Rows from block 5 of a small image classifier, named by matrix and row number. Rows with one number within an expert belong to one neuron, the router's apart. Each number is 500 + 25 x the weight over its row's rms, rounded and kept within 0 to 999. All counts start at 0. Numbers have three digits each.
Before each expert's rows are labels from the 100 images, of 14848, where the router gives the expert most weight on average: "strongest on" is what is common among them. Only what is clearly more common there than usual is listed. The data: retinal OCT scans (Kermany 2017).
# router: router (model.blocks.5.mlp.router.weight, 8x128, trained with AdamW), inputs 64-127
# gate: expert gate (model.blocks.5.mlp.gate, 8x128x128), inputs 64-127
# up: expert up (model.blocks.5.mlp.up, 8x128x128), inputs 64-127
# down: expert down (model.blocks.5.mlp.down, 8x128x128, transposed), outputs 64-127

# expert 3
strongest on: finding: drusen
router.3:517510459485496479493503477456510486545515472502477528476537539493502520504507519477506514467510486488459472507539520487515519523528504474512474496494558520513466533459485465516493531498513529
gate.6:558509499486535516483503542487499517471519492491463510484487470545523499487498505451483455529517510466481503507478513498462523479542474532496538499491487449419506510435554523457477558493501525
up.6:564533488481543518482501532486498521474517501479459513481472474537551513495504525486492455518519490463481528522462500492456517498556479532475540502483496456457506488432547501455483532486496537
down.6:518500440549503529447485494467463519477501526503524516500482479497526502526522511484519507428523498503453485534475505478453500500495502504446553524512513493444492485457513504494491512483491526
gate.7:481496488503540527535510519479482522475499505500500562470494519475498523520475563496478503502508547506511483514507538465453478456545499488536516495529489453500465515454520545512501524471515524
up.7:489508486495527520517506520468484509482496504485497558469494494494518513535481578499476500523507551525523474507490528469442478466539490503530514484526486460499454510456554570502498518477510521
down.7:512543456547515484503487500489448523429549473507464530507481536545512513485531485503531532493507500499514489527532491506479489494525499498517511512481532526477462479469487510522475469492505503
gate.8:473495521455479495536504509539509490491517504508471501501523483473533512496519492482474514484494504509532405465504513494507433516529501543491482465511486526496447495543547515509470507521496472
up.8:515502478545513505466498495471496503511488492495539501503484522534469496508480502508525476523523496505452592532499489502484563488467497444514505535480522465512533505467450480490519473477500524
down.8:518487490455532470509466476518498528472504526515505467537478505491473458497524482489484487486488512475514465493501459485492510488501508549494509508513524505503511505508504522481488448482511457
gate.9:475494494510468489508483477502487480537484499522501522542480525481511530522446530494495467470491511489526472533520511528555465512507520525466487504489524511455529524486511481497526465516479489
up.9:470481486514477497503493473508474470526479507516503523538482525488502534535461530504487468480498506489524474542517516525546463517500511522483476502484525504457517524468517486496537466523480489
down.9:522489508461535483473491530537493527531475509480495503467506469472495510551495489477502516492509495519540490487495524486477537475487518529506500443468559535507478503503523519505484509496509535
gate.10:487531510525517517459538498527487497503475476517480490494535507469513477478514474457480491531509506492529500445513503534521476468454506521492498544550506480514497454519518454476511497541465516
up.10:505467509495483478549455505461530521507491512488527491521477491526506523523486531549503508460493491499480526545492489452476517508548491471513504470446492519498489539497491551534478509449537471
down.10:485488486527524510484479484514488536531468503472477514474502513460497477505537484482535455512496440495502454458523460450510523501504496487507554508535492517522463461494537487499499533480509523
gate.11:469497500470505512512481511492506524473556500498445544502490500543523470489487490474514497552486499499501494474481487520516507442533471546521473472533480546495518521525479527469486517427473521
up.11:524508498510495500505529479514492474507448484503565483501531487461498514467521504509512530432525521500504479532497498494513487528473523444517547519442511452487470483465508465503514493575519501
down.11:500529515456478466520532519480470501507542484482522530477521510486521506494505522498535438489483507563532476469511540528474507451481495463502481466518487467544526469472499523481489499492526496
gate.12:472537530521446469495464485515494508497502532457459479452531541525498476514499473502488519507534469499496494498496492512507512480492522507512479558497444493467486457548518499484461522512491521
up.12:533457467487552509545533510510504489518511469538538537553483469497504530475507511493496485494476550516504496481515520492498474539481492512513521470505543492537503543472480506507529474483519493
down.12:449525528495486506540510505520523479443455508514475470482496510482491570503497513465472453500486455511539542489503476520489523489529488499517509500537461463491549508494469458456489532527502463
gate.13:504511502503469505502480530493491497513565526519498493495496518477512479495508497532498547480517488538485543424478462487489497487468468562519501486491524521504481489515502490477504490445503488
up.13:497507501518485472513473550487483494514569517518489532490507516472502479492529498540501556473527472516496530459486460510493497506484471556505510472500509501506478515497495482473496488441539486
down.13:475500491526496496493532491511505493487485532482499513494497451488538508487513473453520521538506521447470506508488519477513529480533505478465500503534462519507474497494489510528478511486526501
gate.14:459515478476483465491514506471486518531510519482477432510503485490542508475537475495517524514540490499552482526522489470472441478528466540480507534494509504509495464499504500512483499511475504
up.14:488486533505488510495501495494536507481495504509509532541513496542471514539485511452450526523442500509459510470454476513506537481519534478540509491497514516474479530480472503509550504528493505
down.14:500495440549502513474507492528507544500511492481526549538520530463501458472573516525475496483537507473479537484501479509510524498512502467524483512519542515485470518469499521506517493492530545
gate.15:489552461474503523549461513508474470494498522507518497522538520498563534516449468515470501520547495486521444494503534514505507509461497506537534466510511492446514455542459495528490498490516498
up.15:468531474472518524529480510506507496469508486523501492494520514540563483542449476504431468506541502481541452463509533508509492538474500513539514483511534504480514507520461524492482508496520485
down.15:548512505466540482514530534518462553520473487517515489492491538530482476510517501524529518497519520552533497496473485498478575447502476533513490507499481501539506507534517492501494494485503476
gate.16:477505501532507473493486482519509486525520440467474468487545533509515463494507491494461485491477477534507448513514459473499469513512493475513494509475481494520537550508499482488561475514504484
up.16:518488491474491531510523533482489515482479553527534538510456469491489539510500512496541499510512526464493552500481549534508518501474508522487512499511534509479465458501506502502449527482493514
down.16:499522480510541463486494514475476539485486474446461502475487536482491513481523483478498486476542469436497470540541528512513508533507504520482474502459501498525542517459482494505521475513487532
gate.17:529505498513497474496499486516466482492528500544534479507490493488462493483524449497481462478478508491540478480466449522544502483499528519529482508542493466502513480508540528449536531471470496
up.17:484487520499501534516487527490525507500485494460470515490506518504544495517487559493516533530521490503478522518540553491457505521489482488470523488448505541501474517490466487546466467528530508
down.17:486485541504463468482461496469504486515536484510470510513516502512518449506437514487511501498482505529526468492518484500491508513479507521520496448475489494512500481442475512523512490512486535
gate.18:494485537492546544492498534511528515479515506465528499506510497473493483471489487472489492524526513460514475559506527537470519499493502489494522500551511486492522534513464440542538493472480486
up.18:515496490504475444512519469507463491526492484538493491501504505535510517529515507520524496485461490529475512467496476467538504500501490513513468492446490528513482483473532575479476500523517504
down.18:496476479497510509476460572470518448495472509502493466494477492448482491476518498474494498525500521482533496518455497513542507546520477490508466457467495524479553519461442526544512508467497536
gate.19:503524447493514490515536513523510486541541496551493486504493477466462478461502509474491462490502457509506462480501534452492537526511519497484530465475538530518532491498506467478546492479474519
up.19:515516429496524490518539514519521498526517495544505486514497474469490484456518502461488454496507462503514483490507533441502523513503526507484524470474516514525522497495515483470546486468489505
down.19:526481492509490459484477506486501508448482519490503521476461485516527496550465464518489524469504543440486486531466472534540467463511499508526462528534485519511504504542513509509466493487501519
gate.20:456514491516473517492482485504539515523464525533497437534527509471458519508536515534545543482488494481523505466511495458494530496491511488524510457484466516506514516497505499522513534467519515
up.20:459507490502480513490476479501511509518469525533500435514528512477449519512521524522528525491503501475515495473500497449486535494494516498525503448488478513503522510498486504511513516465513527
down.20:502467512519490536507464510463505446521516501443442464513509476461476503488468481510528447474519528515489407497462511481488466465512480508495495483513519515508518486500503450507507484481516515

# expert 1
strongest on: finding: diabetic macular edema
router.1:509513505509472525497546499507512543453495489506546450546489513496477534520527510533509534503488478508499491474515509494466511464495516508486510486500506471511514480534549531514531511491473505
gate.0:473477487479534462457500515474464476477473544491463508468522504524485533514431541521501519490511485457473538454493487466529522507475507499520502460500517496546470472547481480527515519480464471
up.0:491482462470525471454499482505466489488480528465448529477509498526509531508442543520486516510525476462473520478482469484531516516487495490520505465512486497545472479559484491499507542487473476
down.0:494467507522461474486533485507502501512490459479509513542488516516477530513520499560493502513482484523491537484479518515473509463465491547517498458461481487483476495487474492525502509503518450
gate.1:451479506491482488469472481467494480531507480502466505528468482470475545524540473474485504513500553489482505497498467517527458532530493552514494510527516477445491527510513477544506477556503509
up.1:551482468501519517492524527520497517469513493514532516465525491528503470484477525478511511470532486482516520511533537480522516455475488510468493479517497472514480503527460488494530502486474478
down.1:519459496501486457502502474438521512488480508483457501507503502474499526507499495474543529541499480493509520516526445514503510519466496492536490492538477463516478530496563507498521506516475516
gate.2:500495426478512494508495515499522498541508522515490495467480467472475531463517489471499505496480495478522465505526453504504497479499526521517502469514447519508440515488481491549494498514481491
up.2:501485543519468474500515494498483507443497494491490491504513543519490464557505497511472508504489511545439537491496540481460495544505505470495492539490519496512552495534517513460513468500554521
down.2:513508503518473542485478521493508462506512493480479502496543454521473453475458468516481501530472510475535510521495524506491507550528468487489490524498466469502530448500494482489481549479490477
gate.3:545452527506476517532464473491553502479436485491497490501494565505499491505485477481533508547503508476498499475479464505541488520467493487510511478507525503450487545508489463496539525509518469
up.3:477436482477542496501538497491534484488518507504499498541515546473441525464511499485510495500485499472477496494515494517504525488477495480488470523459539515511523556473482498467569530545502492
down.3:504492503512471450460525476493457512536495535521502568481515512473480494500517483510483527547510525446476470527529488553488500529515511509520478540493474519488502507496516527475544474499511522
gate.4:488516424465470467517516464521507447460506481508538484489529537495500470503517478483517513508517491499446475503526501532506511534490523488479471531465528484504488528463498445527518528476507465
up.4:523508462452504538513545508464495484463514523484543451539468498484518464486506482482532515492528471521539540551491512550539485482539471524521522527495487505504494496521503515478536467522557511
down.4:473498519505522475481504521477508507483473504534537547522483507529502511519499531564509499513456521524508517456519442473478527497487470487507470503487480487449501474494466495521496519445517504
gate.5:467495501535489500472503536486460505505524520506492475506515522475491483520508514523512482474464534496504485564516460527507512520523502496509515508475510455524504539513493483500480489522496498
up.5:491502503481502506510467511454465541488525558495515436509496509506512480474503476516531474498447502553508477511499457514476540478495477466541505517496462502505507513496487471458461477511530529
down.5:450488510528482540482503494552551463496479454479485500493501513509492475500519471479520513482456463478483433487502531544508539484484542498458497484529490514493496491513535533491561521490504525
gate.6:477526515553481548491519493469531497466517522499526480563480523534525476494502530522584496479519526508512496505447527523511522521457506528459485506464504517498530492491493554522549490479486505
up.6:484523519556484542490527495469524492465505513501541476560489519520526466495517525516562492482515520513519494504444538521505534535465508512463491494470512520497528493492494553534547487472494508
down.6:538493511520483521506471551485499513492499443497497551478546479465498537540486488509471544504470491495497507492584477471482479476494536484493473527515498521527504477538548483481476513506492490
gate.7:518518545471521541500466473488518518457484495512521503485502503495496501498481495504489548503528460503495424487507489510483516489475477513547511522540517524517566480493482487488555485520465467
up.7:487496473466530524520496464482508491506487509500523497492488538538546540472480518473473495495496483522516490528478491462524471448542481523481525500491530443486506557527557475526485514465525507
down.7:510494512473488494508481519482510541491512484525489525495530525494467484483509497542517524513494476526450484476553517492507493516472520488502453505518475528556515511468491496505460484473475497
gate.8:507493508492504548486519537519540481471481501493489450551472485510480526493510498503510526556502533508495508507479520473496521450503511507504482473530518470501527483515533505504495545521498493
up.8:494505520475544524515499485499525457487458526485520449544488445513496496518529546535482503549516473516482498467479541480470517502499508538483517487548453502491524492496549497496497515459509497
down.8:502486515534465459505511491460515539524533492472512537460526491500467530511435496477536498483526508474525497504511496500527484467444518502474466446536535497530457486532477491506496511492463509
gate.9:528520493478562458549496501484463499509520481533468473482475458463519476467457532524546508494485500492487504498516490523539482480482486532507498491504515467501492486507485527487468489517501490
up.9:490507443442478457493479466497503504495463479509528540497486502536495528539520490448484490500497496527510488501526515484486483524507506512448512526516489551491505546518526462537470525480517496
down.9:484521478507502434517558489461473513497486466514495498465451467513526504476505566482494515526479535497497517506481509476532520505450512528525511451480533472521460496471495506500475484472523480
gate.10:479521527476478514476500483533483469472537521490512548449480523497492518466488527525499488483509537457481461478535532557521495483493513497480467531500494450553507501523511513512468486531473484
up.10:453539498476511480482501456494541468494527501494496484481525524496466497489520522506494544469468531455470465490522535489523496468528508505483470543519468460518523502541489490530485539513483483
down.10:533478549533495529513528519498477513502481502494509502498494510524520508523471486510497474506530496487551493486536499505497483494505549485481499479493458523481506476486474471529506534514496484
gate.11:538518529481456515473453490487513503499497520544486553503500527527478492511520527531483452483552482486480469497528486513440502506489520537518462493486444525521512497464478481458467502489536517
up.11:474489506518473509469546499497484493487512497558480526480516513520481529447555519534493495502580547484492496533511481510470496498524506478510501507456481523548527490477497486503510523491478482
down.11:502503521512506422498486463547500510451491459488486472506518482521502536454487499504537518509491477526456522517473512527475509514468548424523510538515500483506523459465522495501483520499527511
gate.12:494486489516468523510488493528547481529501445489490529469495538474498481501548496483502493489528485468489504466500483506510540489484511541486506515526520532527502508511540464494487488496528475
up.12:531489485536468509430512515500486489505503506509500499496519494487455490519512507488474515476500490487499489507485510522474548508512508534440464492488524520498482498482520490523496477490499514
down.12:492530539477503469503497482508501496481490509497503472499505450525536476532460504512486491504475482516497499503509523489519525513485459481507466497511484534508496472471535509467503551535516507
gate.13:456447467553502539490494472503517497544490470508511437509467491505448482485470452482543515461474519455484493520495479543461474503489494523492484502511476525482490515494529478530495516448531472
up.13:548519524414503483526537547501474513494479520491478559506511522503526525509531548488465481515524494525500529450525535485551503473501457479481517505489522488503486513527459525468523489494491529
down.13:499475556538477504487470455481521485519475499497500475511495499533528520494475453535529491490540469456477507513524495465469508490496492471558547508500482514487491481516527512504544473489519530
gate.14:504512511449470509521501486500507519494477525523506540515472531526482514487482500499476505483481467518505522537521476530495471474501449484560505505566490521483490526530471579540510498498513507
up.14:490532531489460510476499495492532484472491470470532534513483515510487494485477491534520506460540523506514488506480517547492493465503495484530471520535482523535451542463474535526486503505482494
down.14:529517466491489473464515511501499486460521563492513485515450506472508504492504483493520477506516494498536516500505495478541490477539506542514487486479503499495505552528494477484525523531510473

# expert 7
strongest on: finding: normal
router.7:486505504458497485537499483473549488504512494486539465553499516505537492542521516509485568482472516519512473467503473489451505489494494504524515512497488497529521470505526526462504505473478520
gate.6:549478498469574495489514513497461517488437538498515535464475488486476514544537476501464508490479479512527482486517502485483478490531533505512513486519542447500504522486512484522466504524502498
up.6:498493496512562474477499482545411532454462502453501516485508492523513519498543491503476475504479472481506461511505528478514476462545492518531480488535475481496488517474487491488505518453509495
down.6:476499469541482502512505458506478494489506470512488503510466513463530517539500469492481479514513508484558510477473479521494493492489499502505522508527498486497487502486508438512507485471494517
gate.7:515510498515501486489471487486485487464479513451456518538492496554459500477502490501515498503495517492490509497503565492487437504521499539478507524511540485453463478475505520497468478537510504
up.7:503532504524518493479464549508548474485507508450493523506483471530518511514495507468494489492482509474441473482489565502463502515509521487511508496506504456474528488498518503480538523501517494
down.7:478513467510500497543524480499474510511492501537481481491479465480503503526514499482507508471483507488482549507470474487506555491535474481497518478537497478505510497471493468517498516516517514
gate.8:495508477471526474522520467507501504534475522529508488537504542519520520530516530551520477500498456474500518456531507531497518514518466497533494506538482495509476519453510480509500458497490446
up.8:523508531530484519476484525502498509469519474464507506484508466468470463474513477458506521503492525507522486535452498472488502494463539538470516482487505502499522489526499531524518541513499554
down.8:485507529524546456553477538537479479518504533546492516460510509520504548472503495490472489485563498475500509479532505539497515477501501512519476468510452517479514533463519490529522473548517522
gate.9:502496530519517522494498526452486514452488454539493489572489450541517447496506489485481448534526525514474539461527475511526530536479477519448505491500506496480512517484514518522514467498507495
up.9:498530481487487473505517482551502491566517545463518517430501560454482539494493520525524552480478472487510459530484520502464471463493534510539501517495482519511479498495485486492495526488489503
down.9:509471497512530531535475507499553486482485483488505510548468519541520491484521466488493493474498448505468483500505482480501476504510483423481507504535443498504473523464505468503534476478505447
gate.10:534486493510495513485469473525491536478534516477498521492511507451497518555504504503440460533507505544472505472514505476457495539479541495497486477498521474501540481462488491482479492500443472
up.10:504479499516484503524542499514490512496535526479528550524513505504456546522513470436491491530534509488499492480539497464466464506531506498493487470502530502505467504454470460492511479489508486
down.10:549475465502480519475536501474494505488481506513528514444495547496505433507472450505515489464496513508463529516465521538524529491458470496478493510510531474524490526477518508474498545522511446
gate.11:504540511509515452504494517500468506489499510474464482519491493522488505542492468484485505524542499494508502533529487520486514476431500518482511474526471505489465469566507509528482428496530465
up.11:499490463496524476522533534528571495527527530498493516478546511472525513467513546468499485480497525523527477479501500430477506516532482504496478528480512475489505463530508520449533504473484538
down.11:500540484500503513481510537488500526453506495500462504495504502534541482480522498530489494442516448455485498523505478489484477501535482488485506503490506503527463468492527515498492488479487544
gate.12:497557485483501469496490522488465472508487502507499495505512474506492510461493496455487468525464479497518504467498500516507471474510480552513497464513459533489507470535507462561471484512480445
up.12:485453515514503532486520472504511526501516494494505506502499530493505482536516514556507519465535534499488502541502498489505527541473517466476504539479537480504487532462498529442547522479511574
down.12:519543468490499515537487508511516455471493455504515477532487515484543509516472518473500500461526506521500495469482511523501486517504496488511543490525479482489478510496501478525495487472461512
gate.13:489489471462525529471512514514502496504468492520484445527502538506467507442480558516504483491525517482503476517493493529499444481478479507564490489534478532485480540498487459490491513494501478
up.13:529530559530498496533493501487504503494527507486538562455495476501522485557492450513463553509469488529487529483504510469516533512512504508457513498473539463496518448490497540481521516483492525
down.13:507522449475494484523487496502516516516517505491503465465525547473509504521489472482510522501492475457481543493500515457510490492526485438497464508515495505547510495504501541494439527500487515
gate.14:507524509515519480503490474546486466517447509510515522520494514528493450449504479487455506527491496519519466499570506486471525499520464478544506511463481492537540478513511505518486551527524497
up.14:498490498485497523525498486463524485489483468529533495536476523502535524530504519443528474511482515508463521492490497481454506508476510511496533486496551499524454516488488513471485479516458494
down.14:472506498461489479508501485525487452476538542470501461483504496528480496471491484482490535495516533515483525474491524501528542477466479518533466463487472491452505485550486522535531531523491478
gate.15:512515516533512521500510476526502485482497510499520502479486480547506496552524538539498557508537455494482485445516468526466514527504503505489525480520487489508498509481490457514534531492501515
up.15:517557523549514529488487437503523478498535494544525508493501507537555492544520513505512516477534489511477495491514522489445521537487537496503504468484519524499503507490480503463507557494484502
down.15:519506487506509507474502535522503485507461475488519479479485475486500553461524492514547470515487520466541516533510538473488480424515550467533487505511485475498496487470536543510492504542493499
gate.16:515493519497520505461470507488513480497502471505512471508499519491503505540506478533481478499510540499550487520501545487523481484493493511484506491476483462494476482524475514466540495525514552
up.16:523483505503520471479482517507492488516478475484454524519465538484513542533516493535446519550472471515533497513504475524507516502481457486504516489468489506500498501524460488526523499542484506
down.16:518515491520522486534474515473488497513455499516508485501486490516525476488450502502481505502509455496481481538537486530487544553516469551506472462517497528494510491453510515511461477536498511
gate.17:496499420534469505531495438533504498484497491507535519481514492527467478547473494509546470509495519506516473504497507476491528499504503498547513516487482493484487462468475474513501492512510501
up.17:518477546479505505468490494519517502500489526502479488486493495464559511460490500517470517482466488458488520492485516521516478479514513504466516457542525505509515502503542507491501487465494498
down.17:533474500554523556452494556497535472487463492516525497513480544465533552513503513481536519506496508522511501504451502501497455535504499521494501451522473461453501478477497476498487455494494493
gate.18:471483511454489510472548467441478490502516507478510476497529471472507532527462509464481449522545471462485531511457461445470508484535511545532522472487469489504487495475437485523481548501493494
up.18:533533502536502474528463505538530506492502483523481508517476513519491463488543484517519561496464543545521475503529530530526506525467473468454466508520502540511524504535550498490540481513497493
down.18:472509476488520504549470488489535539464532536473496489497529422490463488524488489446507497476494469527473487503514524466499556557512462482502497533512493475500498490513488521514450488482530552
gate.19:512517471477520491509527507471467470499531521522474538496488423453510473494482527484477484526514494463478522484486486560521570460490489504524499476485520517514485500508539490529531513485494488
up.19:513488502499522483492544521488445500520506535510471575530487431453492480498491525510457498532518495500482523474478493556530529470512492521491488462517537500535513512524540475504525513493503468
down.19:504474487507474463507489530496475455489503516492492494477509491495492521459468501519479509550515538518497517528497512520452485536544487518488456442510439501495492453545487498457491540519470530
gate.20:475538504479520439494475522515472474497519526538507474475489516485512475476483519493524502504536470529461519525479527543527550490473517546523471533513476488513530520489487555496497455489492461
up.20:452516482479545449516475529510464464489510482529504490490503516497515496472492533485500515519542485539466509533476515528550549499487504529501484529512498474518528509489491573495505470488492453
down.20:460478519463499521497500477504479490509529487508537479505501484479464527511566459497495463488513496479518487494543533493485496524510512503553472513500477481528521493505481519457540516534485505

# expert 6
strongest on: finding: drusen
router.6:548507496479479476567495498499512512506481517508493529494486510468452521533497499495505536503514488489468439505545549518486533487533481501520505470472513533470483511486495524483530473530447548
gate.0:512507530504464489471477519447461484484454532529545516491523476525484502471522505479499509482485556532453504452474477459502518457497494495533514526474499488484483507486481528523504478491513508
up.0:472521495481485525489524481497508504508498547504453498496506545480521518505497495501481513509519503514533504526505529533508506536516464509461496499507496514522496511488497449499488515535505525
down.0:485510522475503469494437480478516496477487485503522508519478512535505498520530531504466510525476474526557495529504482478512512486501518455534517531460496493520511465475512494531483528467499503
gate.1:511499490481506476489524465550512487503451524455507499504497487465503509502537508474527493494486523502477505544573455445492505468447495506523480487471498506482526481492486546477518491463528503
up.1:548492493514513492483526428531511507528465540465526491492472467504511504508503528489533494507509482496507527502476489458497475518459459490523526486498518521463501502525492524509503478449506459
down.1:528535500543476532498536434479510509502515471503514452527488480490567483520486520515483490494467478523499525505516482482496473494496490481471542475483524491523485479507460511495484525480511476
gate.2:526476504521534505522496496515476495481454458518471536500532443518463448482512523461498493527485521511462470462528527491492513508485505507487528454502496505531486487509535525476480510454543524
up.2:458512514492492495484528506489515495526543531468536479509476547475542545502484482505509497464505491505520539550473459488505494478520497493518480541490512473465510508502474491508520517550484478
down.2:531510547486490532507446504505513484515476518502470521491519505508467452487508490488497465474482510516480497462553498484527526557488516535533468523554507518486518500508493485498504505455533536
gate.3:469480547447493526481507462506499504507486497536516471485479479517480518482501506512488496486510531498463509550469464537488537539521471485514525509479476494498508456512520509500521497503487528
up.3:545524465530539449494500496491493508485507505457485502534499516505489477535479502472531500515499537504531510484506542461538478479505501496501491482522510525483492527481473497502472474508542494
down.3:427489487491462542489462519516494513491487532518493515506508540472519488500500491505452515433499491510489520492495503467476539524521496498489476514481490518535502525478531521477473523496554496
gate.4:475510512503474486522523465491442490477477494546490478499477484495486510522499492524478554478464508509479496490518503520465512513501546479526523499505529498538507485511529470501494516485536459
up.4:528443487500481521484499522512469513519493539476505505487485541507531480468512498476512463498510476503484444535501461495501499467517448470502494499514496492534514518512479505491502438477491541
down.4:505506517507500526505490512459478491524470416487461545526489499479478542489457520473515499496514492463514541517490550533473506485478523503506461496450482524473464470515481484508516521501481484
gate.5:472548519508509518489508473478512444515530492518538500455469530534504497465495507532485481495524525478467495464486524527503487534510498493496544533536506506461449529487472466461503508519476469
up.5:526471491491504496497487527524477545484479481501440488528512480460488496538497488479523543499477469518515526510516477480477500468498503500500473459466500485515548468503529523523495518494535548
down.5:465526485499505538516508519457480502461500517519525492528489532523471461524511512542460516504462528501457474505491479562471471493522525510533491530507506511519489470511485512496439505472493484
gate.6:508511474527504471506461512513525524504475480487529517467495491464513479539470516530540523521531493543507441511435446498495514501487476533492522499504473527458527561535500482473459447500434531
up.6:471523447527470520485547490520548521495467493467489507455544485516472527515500486476513532503541489511455491498473503513527503504515519511523495509519535529500448453525505459493530487538522477
down.6:536544523492512501536523548506525507501484498477458520497488498503547538515503504450477553502507488458508472486517486540534514529459532514508464502494517542517484520489472485498518474510463496
gate.7:460489509498476496500520508492495511529463476520522462584499458481460470482463478515526506504511496488469489514491501496451511522512466512532496497470517489493497503516527488464509444515483509
up.7:459500519496469520474489516456488494506473518522546538539495484491500494474481545515527489508543510556507506518492476510473495491497521510481497488492496531531477464521512490431484479512494484
down.7:542533474506500494485495486473467451554485517513482540505530523541503466491502500485445461479502491505469476487485493525506534523501503477509491516523510514527464501473475495458480467530505517
gate.8:484533493493471506522526524504490498526460469497473508459498512514511524506515496458495478498520492477481522490526421526507484495503489504556456495469475494494520543507504511456450525479509544
up.8:504551509492476493481533519511499478525468445472484525471513506516507524475515493481463496502519496496443505483496439520524478478505472541568483493478485504486515534522500513473472529485517562
down.8:497511502450477461546494481521503532498488483484512467457524511459508536474499498457498537470524513539552475485488446500491516482499488511521478475493502486474460548499538470503529480547532524
gate.9:509459522506451458508519503482482487439546505515539536506524534512451495522465492477527513501502497485526524516499505508491511538465510497510522519496486476484521465499486473476517493487487492
up.9:491547476467539539484471493510521511527459498480474483499467479469541506495525521530460486499503509526475503497519512477530490465506512494512473493521501527515494546510533536541470516504498531
down.9:482471486518473488502498554534451466452477514501535516525515483544502515541477491483475516463461480518515518515464511488435494477486552490491518492486467521495503501533540515481470491488518532
gate.10:498483515504511501531482524486481489515521527525505533528508514493513464484497487515440474533504512467480525515491540500551515497507475515458503466490485515511508526508454499465543472495496485
up.10:503530485479498514486507493523500534474507473494458470448489506484479516559480532529517540447485500501515468502497447492482488522489525467563484518517476507474461525486483502510478522521523488
down.10:511441484524483502507451482522553466546488473553471549473495510516492499489475515497507464483479524537476501478484532511528500524510531538501484518472505480501478516500439528517528452510466497
gate.11:500546505480502518462486470485511505451508525480469563489501486538505514524509514522477495463506510463486495468530501459465506519515500503504477476519507533417524469504528492496493499474539517
up.11:480464496512493483548535501523490510540488462524512426539501531508497478475520469496531496509503504556493502514477483550545493521472491491525510476499478496553481498506503500555520533517481497
down.11:488487507448471501534486496533513500522468504480490485502497501485502526507554509498488490552480489509483495489477466504541460520461475456520475451529504496520506495540506507508488490489538491
gate.12:504472530492536515506475496488512519493516517530512477473487509459492482502514497481527483510480549511490522488496471495454495502551565523463496461485510513501485525563475497504514487478525466
up.12:502478493465521482476523543501500499481543466494541508512527501463483491515516520528478500507445534490505455495511466537455447547522483502487542488492501517500515496536499523535492466473499465
down.12:505487491443486475463523541484479476514483525468524557532510527488540510526505527532495446528518490522476501510469510512520492513517535461479477529510485549521492476499528507511518499482452467
gate.13:518473533501507516477527474510507520515502479506504495501463471521492522505490474490507522521489523472452578515501481455505495522508508483522531474476509533506547495542508540515510459465468536
up.13:514458492460496457472523493477527513496489519482502525465463453508465486469506489513502489567509494489535463476522548444486510504489543494501500449530516492502472525521526507577492508477497518
down.13:509513493539488491475512548535482486466557545490474514469477480503496463496508467516529486550471498511533481541455479508510517453459522483449482501499511468512477493525489465507512513476488480
gate.14:494517504495501538496521502470512522502473519491517537531457498519584473492492530506471464511519499485514514492503464504488484511489511447490509519455484516496505456482488520519499494512504452
up.14:529514491521490468555460493505506491515516517503500525507534501501469528468486457540507502498484501496459447491508517471507510469520473528502494498510488468467493541512553463445477499501513521
down.14:527549468474502487562503513474486503474549542483478546530475536488497496453500492505486505541508529463495503495464503494547479544465492471486501492523485539499501468507500511505502494486464508